config = dict(
    encoder_arch='efficientnet',
    model='image captioner',
    dataset='regions of photos with short descriptions (Visual Genome)',
    train_examples=50862,
    image_size=64,
    crop_scale_min=1,
    horizontal_flip=True,
    translate=0.12,
    rotation_deg=5,
    tokenizer='word',
    vocab_size=6471,
    encoder_norm='batchnorm',
    encoder_activation='silu',
    encoder_channel_attention='se',
    encoder_depths=[3, 3, 3],
    encoder_kernel_size=3,
    encoder_stem='single',
    encoder_expansion=3,
    encoder_widths=[40, 80, 160],
    fusion='prefix',
    decoder_width=128,
    decoder_layers=12,
    decoder_norm='layernorm',
    decoder_norm_position='post',
    decoder_activation='gelu',
    decoder_mlp_ratio=4,
    decoder_head_dim=48,
    decoder_fused_qkv=True,
    decoder_bias='all',
    decoder_qk_norm=False,
    decoder_parallel_block=False,
    decoder_inner_norm=False,
    decoder_positions='rope',
    decoder_prefix_bidirectional=True,
    decoder_connector='mlp',
    decoder_tie_embeddings=False,
    init='torch_default',
    residual_init='none',
    optimizer='muon',
    muon_scale='match_rms_adamw',
    lr=0.0044,
    momentum=0.95,
    nesterov=False,
    orthogonalizer='newton_schulz_5',
    adamw_lr_other_params=0.00093,
    steps=7000,
    batch_size=256,
    epochs=35.2,
    lr_schedule='wsd_sqrt',
    decay_fraction=0.3,
    final_lr_fraction=0.05,
    warmup_steps=1400,
    weight_decay=0.06,
    adamw_weight_decay_other_params=0,
)
Rows from block 2 of the text decoder, named by matrix and row number. Rows with one number belong to one neuron. Each number is 128 + 32 x the weight over the matrix's rms, rounded and kept within 0 to 255. All counts start at 0. Numbers have three digits each.
# fc1: MLP up (decoder.blocks.2.mlp.fc1.weight, 512x128), inputs 0-63
# fc2: MLP down (decoder.blocks.2.mlp.fc2.weight, 128x512, transposed), outputs 0-63
fc1.54:101104173072141109119073168132111083082164146124123126134188154124095111163056203152089102138087136127182128093097093118153180119133142128141141109135085142121108189056113185095106111180115140
fc2.54:136171071120104093145153141130100156125101105088128095070132155135147148167096085148148099158149105101164131192154153067184164185090134144194111125151105104157195148143166095145150103156074095
fc1.55:126108125117124108101133100131111156166154131106102116085111124172152089148097148161119084100127165125128139107138149176117110173125116189099090170119142131101159101116130164194098116118177139
fc2.55:111096088109116118150144138146098052097088151127131116174149116086144138183127126087078134146170156152082134101120137109145109135166071186122132135141144141154139146157109111152158130118100157
fc1.56:172096129126147114130107127229152100084133193166174048064114110151093144130119167017149094168095150121148079141155184151186200099134132186178076093143170118166150145092000208125128138135151151
fc2.56:078128095142131112117144148089105139029158125061119082038141106145162121152175144127160195104101189161148132057158069111079105123100130124163149125162053141084155163105097075149137167171111180
fc1.57:155131109134143106150107150125132124139165154136162075114060058109189111185109116134138162179174167110125081095152132126163129174090201104177111127157142154132150063136118110149148063128180118
fc2.57:166128121162158107123061082179111147124141144102092144128142140127150181056094047089122104090149077045169159103117117105142122119141094110141140157242203085100153138194152116118115164187131137
fc1.58:152091144128110122130128162139122115119138060109136157169121156059098092098082152053190078108089140126088149149136124060178110128145127133124063101123127130063155084087123123146130088150134070
fc2.58:097062134146113148143226140092124138148084118161118148075108165125100179125123144110180178111093086122115131089069118085134128108114087095196140110120118090160135123135089127190150076163170114
fc1.59:177081133184105183136093167104113142112160078149120125099091108186136208157079175125138133146125169158142077166145078110115141110122164109158108137135154086094140152135053142098108145171109122
fc2.59:144072183156164066116101160147123128115094144097057141155118104192186070152076155102118079146142094095162133103078152104131081157144085060120147149114147115190129107103163113118139173151150129
fc1.60:157114138081107139114088095168107158212139130129129084158119144129169168152093149089173073138143194146134076143047155131158119146134103178121162129133168109159155098072135122123126132140150168
fc2.60:098131154132126109101168198140105027154166121094135091131048072100102099133119154105118125156122144150115120147081127129135119155131085167139128154110118128133123152115086109188157141125164039
fc1.61:122058112081098148125068119120081180137160141167140151080156149165138118129148174102101148110114132131166117140111098147089136129156119101173081124075123130122120169161080127133135093157128111
fc2.61:168138114129149131088106125129120109110132165088119170139107178165104126164057128083116090139093103102150105139102172085130095125127148138106173123154128108139168105086162139108136101153124138
fc1.62:153132115140121134074103124094100152179152146066135105067114155163073124106121175120123114104133169112155103142114112096140113152160152132145165139162123190115130101098121087148125108137184155
fc2.62:164133158109164149157133078129123110188170171107131116174142126096111170089127103138117136160172040106104082091132147166108152097124164097109124094112122142107109137160119154136128055121123108
fc1.63:123103158076150152152107150143079106165142118107160094095130146139119106115055119102129142107112151142124128144073103116095113130116149147145074087142132169122123130157071126143143145104137147
fc2.63:118124117146128083121148118125117110103127071150165175110104170125142148163130126094137172150146190067135096123129151151112146116184183129146155154160129141092087090093093110114103142126085123
fc1.64:147147096092131157158081094151102111136120130153154075132104093140115133153126148069185131146174197105107155153141107090144136126146177107177106109087158160110137143123076175120081143154083194
fc2.64:116094156191097175087136185172158122107126113123109158138090116078164102069174124145169146133126125154085128153149152131115176111119181135087132088125089143136162132152119082115128115086129140
fc1.65:126150128146131097114101102168154104174101154138152092128114109078141134127100158113171087056160158144143144144144037114174067092200172161142064143181112124084166126094067176152126115148109140
fc2.65:088105112109165157122139146094125189115111133123122131141130085135153128142139056173164098123193077099115093075111161168128098098066166157146183114145110122146162158156076085121089109130125136
fc1.66:129110103092104118149130125110133101127120091143137118101117102149164147100132143175171087127112162126131102157105126136141083115157176108157137105134130138093139117176065193133136176169138127
fc2.66:109156131168136109078100137149132096082111112151107144132108129084085109163148104125129137117158118094127209150079125166149187126126148145148177170134141123107140094137098124186092157139130176
fc1.67:057115132145136107142091125189066167135163113195141094101086139201106116185126138134146114179114144117191135113069147142109132120090134067155053104121104115123119143091063108178112085101134127
fc2.67:191184101130147176095149118085142177122112157137171064127163151076125136149114075119104137088161140151133131112110126108114191106146172070101058091084090160130122154159114150066185107125186127
fc1.68:132145085110142136132141119196188063124145186132150167071159098123110157103062152091096102138153186093176085144099149184130151075157139158128096084142131074111104076103166163134150071123116125
fc2.68:079111140104131093117152086143080180176160098126108115101143172204175064149144135128102135106193091118155086094149091141075110155106132086191167145136167182080132133130117130147114102160114129
fc1.69:139104121148096141127114124129105120130155093153162102127134104166100088138142155104066098156101169098170176091109090162105163156116170155139145116093097124125111137087129125118159143152101111
fc2.69:140128147164152102145167102130096172106125129137113090125087147064136097170141136113102079099082121070079112125174117135139114135148159121110160144137156116182111110177113154124164127088140134
fc1.70:097150107134096099214120166108065098104127158138168141080115124118124073158076177125144107133160130117079196140068149122157087138115208143078152083094095093077094144111151137211169113192081144
fc2.70:103130161128096186181116137097074169130058172096129154093115062089135122082154153091133157090057065135126131103142084084175145189136204173184147194149146104120173151160144120107166174151091105
fc1.71:097079183157111118148125070115120191057188112118193112111148119134125083222035121067124112137124188085091163163136118094154063101181112106156169183113125119114102169079203175121088068136171111
fc2.71:072105129152129160117099073073209162122103131120080173167120181110150106125084129199051113160170009032049134115135097146115175072127087061130105196123088161115186149158178137108178221167115112
fc1.72:115058165129156098118097152138135113143162136109167158177151072120095138109064166080127097145138127126088123154104139127117119107122127099110085151123081175128101137087091090180140135123064111
fc2.72:177078123093133108079164135162057176145103089133133169109109164091146095179173103159191200117121109081087106094097169160186175142150084138126090147193081051166145119131131122107093181164097083
fc1.73:174085167130175101165131143081151119132167115137134172121100084094109085151061112114095087173135160106137133103147079142137121079109129108081104124130110173149152143149128124196076129136142102
fc2.73:129129114129118150063141129106145152155162139132094181138143102093125096161137099140095112162125097150095153132129130136142149177116046145145147201143083117125149089110134141065140144184148129
fc1.74:137096106090122106103108164164131134161130157118128133105046111200094111188099156123171121121128186125152119165067117143201114100156136176119138107141144172142111116113064119133139133075086146
fc2.74:130172157125129119155115140111195189124094140093159117098081135173154123129175084138071161137136089161115163084093167136165154156127158101099077107118074122122112080080159127180103191151129141
fc1.75:136151125168119086149129091164119104178167111094093081191114075124094115150123131136179086083173146170125157129102106064108127155112131104044089172094143107100130111109128143141172062120182142
fc2.75:139157157156169139124192079100094161161118121138106102139110169190096115132141114134133117128149108153084130050134158106155145110133097186124106220151154105156118172141158140042105133134081098
fc1.76:138154106169118182189098159111070120129152157146194174174100094186133166112104130090139120114124111126137139116081109141096131130137144162083152120136156125087168131112109180135117087081153105
fc2.76:109093153199110167139158101130138146198109103156101127151118120147128120124138133146078101155110145129128122057131124126144160076105168126074114115046131109103068077155134127109124189142128163
fc1.77:092176136131129178141065107131119166137134101132163157152151121097115147089066149077140138134143191116110131119100145131108126072096179113094069110145126150076108055123056110148117091130149116
fc2.77:108111104155104117173119148173161161189125087142120123114070128142146122110130093137127136165159093063130139145140191141156150114103110141099146139125132097104093088101141080107170100174154126
fc1.78:136095138127167100139128096131110137133148147140110093088081114108130135138090095186120099187090145137140182145120140159117109136119122129148125136176076107125135098080119175192093068086168057
fc2.78:115122140108121090079173139111101171109100169105126134092175135142102156132141125128173158112099105114121132046096124101147158129177058157138126153140136087135086188141132143119132121161130123
fc1.79:129125104108122125147099121118084122158176124102146106118127137138165173166116130137149130156149164089140108139100111206169043103114111111161093109119151179155152097139152130111141098124100125
fc2.79:144131108141128214106139118188164095139159142076111091151067100116162074145094106088083178142095183115129170112079147123145152166135054120143157086108158158174117114122100213113152167135149161
fc1.80:136103117110104092141097118159178125158115187157112125141134118083147102135079121156136121170117184113122165135139075061136156145177142177125088167135172171189140130081087154096131097105122130
fc2.80:127135069174130126107111105121160190083083162110131081171157087136157080096185147089113099088084115119101155108079135100102092103115166117113195084120150097100172162159123084161071164195090121
fc1.81:190177105076116088147136095122103127123160154109135126111123083120142071142113143034138086111076136147066117175122131161133135118124131167177209105086189157132148112108119179135138089194151118
fc2.81:173092127136128128070128140121187175121100126154108160187086141073151190124147104160150144130120169160128144155153112090049152120093109107138108165124142083038093091157175130156124159077145114
fc1.82:155154167083152088123106123131128142149152109162102110107129118148121142170051183161087115111110171135139105107172106114119150133124192129048119176082181161125091109056132112120178067168167194
fc2.82:162110156071130088166182103100101115117079179070060124140152141129139041082166063182071131099100177128143098167132163105046124119168115152130134107154132155114196164141146128125162188101168127
fc1.83:134112141135180109155133125105135111129147123107121141148136067059126133079097105118119121145135150094136159077108148134172129111123143078126137122139157121152152098117144171106127102060142136
fc2.83:124179145129086126106122111037125093107129073140127111100132181180131122124104149075120187071114112162093161104177102147144098054107154140137115146135167099106087121128077133064098145178180110
fc1.84:135117126122108163087092119123094141110142135090144146135082134106117134114085157144121096089144153143136133144125142118164129128087145096141097141173133147171132107080091146169132110140143092
fc2.84:134106133080122105180112096132106152165106172127113114119101174151129129125048141184090104156156169157162105131140158146171160137158137114129133125131122143119141121112091143127125115084144128
fc1.85:055111114101116115120111115162126067106086103188155142176120110082122136154105168115117108133096164114116125125144113180134158096113098159118087079119076099134096133093091123174101147188102135
fc2.85:122142144139113133134159131118129111105101128105109128144104116122152095131108112132178128147129067148170142092143145132145105114116135135128114077147144104180080092186056092121092163165134094
fc1.86:098150105208130117161088121142098125118089115139086179151141065114173179119141193049083103072158162095182103164117178167180103129148201117135103104141151181102188133147087077173190109092175098
fc2.86:152174061206179132134115066113114152109044163104122143106112154104185090118137145113133143048083139109189152084110141125083135145130129138118192176103093092145163190117073120075196155071093167
fc1.87:138150105164145103088081105239060127066105132105160181179099120148111176199185126108135089102126191142096108234083096177155069094193133187101134155157139157126082122142146149138169122098072105
fc2.87:148115174118144165124134129188121051103035098209110104141062017130073122136127095165057186090189144131099205120156173131131038110187179106129179154157062154173105164165133128030177159159142127
fc1.88:103103127122128104094123167080122133141140096137171140114081161137090154120131141116128132096148148148164149155116109169147097118098211081149131094157114128147139164090131132174129099095159079
fc2.88:130171122117136147157154137135131143132138121070112102118094160129204058156109086174163112109118140092123088122130117139112141097144059127127079075134156144126125168152112120061110103071112137
fc1.89:166125092086152097110073081163116083150145182169129136236174085161116108118090131172135089118149113169084157135131058115117161178142121152155093105078114089181107137111100170120059112185139134
fc2.89:099154175139132142102129165066123190140119093131181119199138063214106074112143102158161197104215110170071076074128116165075161097152073104095125093103151137150160154137179140102158210130111083
fc1.90:195099090095138090161063116167132134166072121105152109119102121074155091134136123069131078168088150137152122087151184143134104175076158137088101133113138119147171044139122155205122066175141066
fc2.90:100106112139113125139170176092165248126114133174120141123079159078114163110160139162134133118059116144115185095165152149130168161134085079160151197136075130145130121156087151098115173140149124
fc1.91:136119096100158158168092114125092147189136152110147149145094144132152126101137142063077111131124115129085087119105166133129165153166128130147101100104203187131173108128131132134117168179131112
fc2.91:183111139187140153104107100160118058109107189107088175167142165136150151163101181150169105080110154121142146124128098132128138101091060164141146173143131148166100098166106173191092158098096070
fc1.92:173109137196133097225138139127067098094170148136152168143121031067131089093101150128125072186106140194159100205130105106145071093129158146164144174123103098168131107131129115142107194103115121
fc2.92:187105150163139163134162165131131129089083141115101161104140138102098193183148083076108206130117107153064117113068150048107118171158049128144110145103110135107143157105105080131146128203144127
fc1.93:132154129151110079104128094088065107159173090066229134134120126149167151119118173056168127127162153151160117138104143153162145104135174103132101146189106151083108222132154102136172074139093138
fc2.93:099169119149064092156069121132105153213127147127122096138104107140153152122107183172124092177094192167117136183166201135052109198149154178116180094160061153136105130141138124165124071127061075
fc1.94:134135166134149112103083133101121160153132131127132139116140116114127140128066111116151092084110125159119170204089104083180135127131111117150087155164075133103146112082107158154070103107110105
fc2.94:163091145128154135096134122155143131133139119146154105099183116133148131144141136142129156126160159137112125086119185137104098156132157144143155140155147134110144135185115133144158122173054110
fc1.95:125113091122121069127118140167118097128176131120118100098169141151109087107096152198092133124169168147135121163065174191149083122094118143176105137117135129062173095131097198110114083087150143
fc2.95:128116135090093134081088152156105109091119124136154119117182149155165148146117142142095183131146112091064098115110126130128171186200138078128117139107137144136111150125128093165098155098128187
fc1.96:143144096093152106138099088142128100143105143140153101100158156157093154106085143041129131163159079212162104195140098131119076077176134166146201132149181092093130131096125148115159155096166180
fc2.96:086105085143105136130153121144114094171197151129123138182102129162127105085095150123120184159132199144124151125091120145142093166118143131148210049167100148135096118117090125156104112113114161
fc1.97:117135097124134079083069132126113101122117095090121187104125152174131117136148149125122187127143081154144150128086176122118109174120146088127160144122098139091085203110158106141159066174144208
fc2.97:113173188137074156179113113129160116101131165143108168104049110069115162093130134137131174157077178133146101131105174137075133122136184131124130109137124160118185163162155112043104163138107098
fc1.98:215178082075116090146117127097187054162205116129201091149087107088083105110139152108197111118081106140141115128089138106149105123140137122153141092163109132097131204111110149130156095171136130
fc2.98:088085134092156150188174138145127144128143155073161069087158132099147197076121091120176223094090139183103109089135072154096167113144087148113138118088079149093177124121153085151114132154068166
fc1.99:133088099091092126102129159153082085100148112114153152126153142084086158156124152150156119144109186133113122113119131125157074133168171138088070115125119162125150116104095183201116119128149155
fc2.99:110147094165117141132143165150103125136144103120151101126168186129154051136083078084135134144104122133170112156116143186093134088098099172151159146166202156124111177088154062144124135090143095
fc1.100:191125099171158117145216117104137124140166116108191155081079142108161093157101130087167155090125112145141163112088114089202129126186161092173086128104137082129153078125101191129116163144124127
fc2.100:079116126098192044103114102133143154148140174114151114166112175160156127115104084134136129121105084127136137139088072134121104129189027198166125076133100141094077164195149166138078164132111165
fc1.101:173106092171144147119079106091137110126094126157142128141156101097164111154120145111154143092069134175125133151130108105139123148156126133077077104134108088113189138119128150170144125161165144
fc2.101:124169135122160097173185125121127128156143149124121155085087108104144151180085104146162119107155181116055100092145117113170133111071120144111197142153114173150118174180136074129159147090067135
fc1.102:109085097120144073172101101136169164167137180103144065092173133138124134120105147101160129170136155119129092175134148149127118171125143148149080176104127143119108078104143163125122156147129144
fc2.102:076123082128140115138161117106146158156134164142100165079098159109117073174175113107092158123140061152136170068093139138122117155124159121030177126162151098103101146198150142162068180093119141
fc1.103:140122171100128157180114154097086130149177113155130111123139110135086176140130188214138117144132180172207087156083094145103110162097152093126141149154127107141113160095132094146143135066131101
fc2.103:117100135144155163132094102149136142193160100093130142162142099163154134146167136198147113117134128137125090126141180151098076136065138082126084132138177190125111152160090136127128106068119153
fc1.104:109116096124130106141097082129081115105120097087129118120138122138149131129132177125164146123131178162120145133131128122118136153122176131153122160094104146122131122080146159153114046103139149
fc2.104:132154121153176117166129157114118135094102123131122117135087185082113139105098135102125124082151125104122120125134147131095138115154156137138138121139195146105126136203175102073100112112120166
fc1.105:123136165124067043053087137106104189173176128102144122089140127112142097126092232118166105074160138131126142162106110180112101135171137165178071175177104157119158087052104143118122116140122174
fc2.105:158048093092162083109166055127162171110141188101128054125138183122134144158141142133124135161139171107150095107109165126146093123112091102070173138127112095139106129107126189150121074085101120
fc1.106:171162131136119133134086107140090175148134113099116140109113125114096151083144141077171124129132185155199114112152144143135129086100109082106084081155096122133191081098103152130135123186138123
fc2.106:166090190105083125092155054124132166118124178152176122092075130163117122159094143183084139120089109194105153174118125105129099131120155140132085087140106146088119133107138121146169102138112139
fc1.107:130106119115098119101058095154055120116179097129146071165170100108118154076085195089145143100153134139152062196077088111103100132177191143162155087096158126123156170103139133132147124098119109
fc2.107:099135088144103130115160145110074092172137091111123193131147084126145168132187137073151081148117136150075081098091191081142163111119154107125081160100165189170065119137161079126129218116188132
fc1.108:121145091136099139135152152176081116137110194134100184108141114112155071147095158064100096105138117131117094129117142121121127137128134100130060091163128063092100147125135126172125150119173006
fc2.108:119137136148191173116099144092129087088132111192206131077070151136111179162132137137142146139125137043102089073114085092109115096146130135141102108098055160083166084149119207144170151139108133
fc1.109:167195096096107093135039107115128117136126102146087128144117108112126084162147148088092028121122185116138125125119113158138103165141159106126146065173100139174139122149079204165111143184120160
fc2.109:088166137155088097085199119055146190114126163137129140124162132107157117147125144191156042151148118111129131118062122135107156130093073137136170121113144180136094162110172102117116220189093139
fc1.110:110145129122130138131095136086144074122171101127144104099143126123124116131145157108127136147111147120168153099074085116118119105152128065145107057132128155149117153125119216106134140162167133
fc2.110:123145162080106114101159105093107123086132083101132120136109143168158124159157119140149114166124175164131103145129090091158110158162083097109138081132126106107124184121143154128163135098139120
fc1.111:188141102093106098135102072158091107115125100082149075127114147140156064167125107084175124163139165138081100124092148179192091148085090118186097143153140163133143150119111172153146121099133147
fc2.111:113188110107064143127126104129143128081099051116194122080120105129174126119091144130105140074091213090153132063070169163076116117116066152098142102168105161112114131197199114178131139172138114
fc1.112:138129118152105119150124127097073099141114148138125141127134138101122111159110131085168081147115116120137136130127130144124129134155166143122122174072145147091142140119154167141133129166104127
fc2.112:145141129147107156126155129137106126105127105102129165164125140110150173131119161134139119115103137111126146069113120151122151178113140145139107119143123159145130116099142141129141103083154098
fc1.113:116124180146119138143110129086154173109094142139168089133091084112138139123084138133089141162112148106148138200050122133115191150186139105108130080150093139093127099073117147129125193127156140
fc2.113:146103082124118132094134103112127121103164085136078144161153135146152090119116112124131124111189113111132199199117125107106114159145149107112114134136107103157123125155117150092138170181139085
fc1.114:149174104147139147173092128156130135118148099106163135150133127087122074173134075086112126155149145164166108188109110074151127157085145120159122191135112134147112112154083137092140063072169075
fc2.114:158140047178152139158158150084090143095107150183180142158111146119172122077084119143112128099138086083142083059142133105127088093147135163170074104147080055127113110184151103118134130142101112
fc1.115:150140114171174209115070151143135104167186119105090177146108084077118161144099155106152098188120120120142151141197102101119126127121148127173090048164124149122087094080082154129142113142117161
fc2.115:136143127180077127097122147146164104166137138185161229134154128103085135110094062117134101102113147161131109145110102105066080150128158129136145110195177076147104087106118152120144144117137128
fc1.116:135106155107132105150133129112131135135092179119160163132117127133136127168050123097111089145049160152126179103098119209188110187089070104187110122131146136113155100108102096149112136122129120
fc2.116:140108143076077150113131132136150150054095100048184130134129143099152158116141110123154173155115164105067095103109093162140169138110083178177122125129160161154137092088111121142109142106130082
fc1.117:197162127080154123123060108126108066101102123099201147141089148162106122127176132078096072107110147075148141173164171155127132093110181128146145081102147182119149103120130165152163113169133092
fc2.117:124139104130142108125092120097130152096103175093111193177108115102189144129064086129135107206096156100176175113164092106198117146135067116171121118125114116128106146164136163146086114124080109
fc1.118:141060102140106114198133105140104072102151093137150180162146150135184108109147131161099138093146145102138170189098124167143128157115176128105122112080105108111135135135117109151131140170209124
fc2.118:102169115158147140188104116126089119093077143130112152142143134138083136139124161144151168144133121146160182073158128082136140139146113175145087141084135137102148126161173107084092152055129128
fc1.119:105155177144145114130100092147142090153096166107123134150109074113123145165044173073132145147126131058161108119133101114108162171147167168102079104132137075123205086120088183091130168070168115
fc2.119:143108157098115127077180114114143136162119155096116123096186173169106109141135146077094144093199141133107137141102128108157156095141075121144156107092152111155187130147147104086135132177121103
fc1.120:104169200122140111163128119171102079175118103125112148139101147112158101042103148154112119103144123158127101151138111172119130122181149120151088151131108099149153144142070128139127171164086137
fc2.120:204129161196106118140150172143103114053146081078127125129087163125097138159116113123158153109141079082084126097060094064164169092147131187094130124170111185186166154128084182112168182138111068
fc1.121:127165105102102092170074121116102138101161129163151158094082066132195035083109138146145125132192147102148110156082103130152123108110110160129182115169113163139096091122064105175147099109122157
fc2.121:103180129103118194123132063136137139100123130158079148138121156155151136118132059174141191133140077117088122069128150085126086125155142160117137129117132096112121152083151107140123185150135118
fc1.122:110097109166111146145120135156145097148165105139147141113131105132142117126090152130164148149103140090095116165156081147175120101111138147148099133129121121128130078091129173131132121101155098
fc2.122:153152074141119177136139105171126130133118104106120129129105135165172107123146070112117192103131116131117116117138137099141131121122129131120154133105085135102124161171129117124136156153143114
fc1.123:112108175129124093121121061198061039146172130122134151109099136109103140093045180169059118157142186113133128124147100137164107136120152134162104106115107159089177152131125190125173106084153144
fc2.123:135163120080062223089095139077108039154100101137164112103136131108071173133119213152158123123157114190056111119178124118169118120128108112116134135113174162070117159111046098112129157161108138
fc1.124:105147116186090087148123149162132058140130104079136126041018147167227086152091153108144104159136159129155089172125105182171071114127183089140099107118137168176103128085083113132087179183124124
fc2.124:151212151107165145148142103116178159100079099099102142140122150186089163187133091140109134128069087091096215127078054157129155111121117125107185155111129119105158124088111122150114165069131164
fc1.125:078106135127098098158134092131126127077130127102181088133141091103156122115080144151144071130119153137114190147133087087125109086168149101163101145149134120122122086126089120132134117167115118
fc2.125:124155069141158094200159141112121134114090166162135112150141150137139100151129122138162065100139042108127139108168129133051160103179104198131186067141108138120136141117113142145123117179097119
fc1.126:156119140137141078052127118165141117178145146117162156184127142158134103172084151142114095144114153091127105105079109218158105080075114170113137119158127159127170142084045197159129116124097120
fc2.126:122053144114125086171148091172176107136133065085148108071163132134100112209145147175110141193142187106081123107074097149149080113135083137128138114078113156098016133082126116138193124109166140
fc1.127:162124104104097099133069119076105092140170136080143122109151132092102122142136135094096099198086157137160134064137075143186113096149128150138137110104132109085132132155112168136153077120132117
fc2.127:048109135119168058109126103022085157151162195151098129123185134165121190097146108141125094134100108087160115113149110173138124160154093154143126163151099127032141133154205218127121123126151105
fc1.128:157174097133126169240142104138101170061143149108132147063149125129088152156087134149165110097184164146155116207126142068147129159157182173135107076132094202141105114091101151106147161102093153
fc2.128:051140129157088235157137146127109141142133154111147233118078112111148132161114125107113140131149099100081146109123109099114146126118110116083120144121054108095132087144136097119136097119107160
fc1.129:102142095151091132137094105183140155138163092174108063129114129218154122102078141073147164121162165113135099188111103198114155097100160133179099055098141122119079090133154136115127052141093122
fc2.129:152072150127155167078139180161142110115107148100135119097136184136144117127130134118131100141137196107128102137118108078140123151113096069105129152146103121135138119126106154108141107101156135
fc1.130:182126100050071112161125131112144138045140142077166138087171093140070163187116113136122125127104212126181188158099138146108107132105131162164139127150149215115026122160121173181100093146138168
fc2.130:137164150133126109143157049137125101139098163114029096127112057057159141193092144167068177146222139060165100149091127184082106134202155169159140081080062060148116133201134128121109123171132078
fc1.131:125110143083114070112134105151119099122105090133152110147067123114165123124155149108147145182079112083103099121109127162176147210137137100155123084128166124094146076144122150135100096111121084
fc2.131:128148140100137099121128163159172135066129122095091083120114123152116188108146119115136125156105117083068125074102092135184176143139064118131117184137118134176109128101125141132087159126130164
fc1.132:152115109122173118174120124131118091135148163131123090141085104163161129157067116058148139138080154120159128159107132144164097091130165114149070159132112176173180137087140155094136159171082106
fc2.132:122142160079167113114129097062125184097162050113175142152109153167136125113131156109061140144140115112050146113102076121102174141134091130125146118155102181142100105132110106171136179126170092
fc1.133:093114122089143114168110083119070109166164166098148133112190139121122129105068129146181115130131177124105108133104146160193122134151119120103192121156138160112137094124082084132162138121145082
fc2.133:175170137161134116133075160117154104102041113188089098111170168082114105102117124180137171138129111095125130123131119147129118092151135125140136119145166162165095118109156142147125180153123139
fc1.134:136104155099127173172113118080093136151119104114098154113072073090103193122056116148106143131080159194163089164120087151141106179138151115134143096104195111123107069111094164107105116171116176
fc2.134:138176124054149112156148082137197084051129099181093100080080094088129142175155137133090157193118074138091102119149163113148139149116102101169166157139151088159108122139131137135099211201132131
fc1.135:128125136116135086118119135089103047169154127082148154120166110148069170136090100128139081148103211122163173159162077136099151093117149054096100121137100161120106147094115147104142092069180102
fc2.135:118142119135130156118123141080140149159177118131192045080113133149146123125183088124173177164110039097160087100126060148109145117155120130063106104159104212123082159137126084189165107136097173
fc1.136:171087140153157110167093147085133086085108146151099140111114162105151162105105148091112160106115144134104077169136087092147088143138179148108084104126105131129123141072118110145127126117138060
fc2.136:113129087183187124125114115092099119137107158148074152131131111083134077150127119181129148104119130125170164176091095075119164119148133128127088121157075131154140131107109123142169182134139117
fc1.137:187155169162119129098087202088095104095189146111125106187105175174158085131074133117108077096108161207141111174130068153212122109126200098120156126079139103162098065138123129144142111132080180
fc2.137:139140118166065185090101122127121124131136100138165108090104136164140061119083132165164116078070136086090087131158162083137108109107070150109144107137146107106115129080062104106208145072172137
fc1.138:142129105073148101122127124148163109148129098142168127167116075119111154150105125139145057124152110156108164120134136153133190133084131139152097118133114144131152115026092152143164112159072129
fc2.138:083145141124114058081151138132167142137131147120124170153171130138100116101141068131152158151130105140112132075116122151112114133166092081138107145104094154163122083145126113068111152131153114
fc1.139:125188158059131125149152143137057167097146177124145125175127124125103128122134176119142139164134140141150096184123144163110100047128151155123152089088075084099065100091100145142171067101085166
fc2.139:129074129140040132167067091103088096099152105154121087146115123152149176129070111128066158114125242108120147127129172112139121172170141158129153164123144125167154123157042115168188072134086111
fc1.140:153065081164076143130112092153106155108077159124121147057064106125185154105135153103128097142153132181151137130151080117082091127116215138126062139139141164146145137100081128195120131139169120
fc2.140:134081113100139216184160129139170105121183158153140146154127138122156131152120115110182164124154112123149150119126123136106189098061125160117161184144110090094164113171090124091131115126076104
fc1.141:115100172121080118132150152168095103108112148151178182108096122173087153172114143132114093113100113060150128112125116140150164137145143127137129123113103067111182128076109161108094097158120128
fc2.141:177144107102131118112150075110121150110124101126113158108105129142099150180142121130156134095120069089142130129115119161113162062152092147065156170136150190183130146152156151126142113163180059
fc1.142:142158156185117158120110150135150067141145148136164117152077142075152111144059132096147102145083172136100122121161160141084165083141147094136072100112121109054094142098115117173196136147177111
fc2.142:166111140133109095171144141146128121141147136109104164139117140104154073134092151099159130097109100107101074093146147112127160099136090174098092158104113170180126142112139092124127130176076164
fc1.143:099117097098128116128099085147152118139144069122137082128144114105127109129096102148117085128138100135152096107158155142145127161160113100145127121092128152102112094110102164131149090108176155
fc2.143:140131165181168139115077125133143111109173122105125131105126125150098093129133150126074124114128102062171114098091179137078086139158084075158144124123172131122110136147125120189141105126133097
fc1.144:132150133146167118102071119191175116186159202099153124119082081106104122139090180073074131119148091146202139130133130143161057094127135100139105091139086136123137130162116148155116053092141059
fc2.144:132069155134116094147133122112197146193162140185137128134138120125158133184088073120122105147152109085148123128158181165096117121101210155117093098171121143128161131170094155133087116148094159
fc1.145:152191130126165085122118130109112151088152130128161085115125124177098091089045149125206064124162115117157093166155081139143154155177142127107141143156097122134115063136112217050179118147130155
fc2.145:117099140124197126092117160115183117134167122142166136108148078172126165072175027106179111099162137135173141086101064178131136164175124164170164139137154093141135136110130101159098142112123121
fc1.146:194169123164103097124099139106116100110143130083132113107103089128133144143084133068077094087141128095138024128100140164099151192160144151158057109094196149113140113148142105110100109202154086
fc2.146:128129124137146071126090122130112066073129194128058171157163112100098121159113199112140127114146140133171094080178200162159161149108170130184086083064113115061180099140131182178141121114160106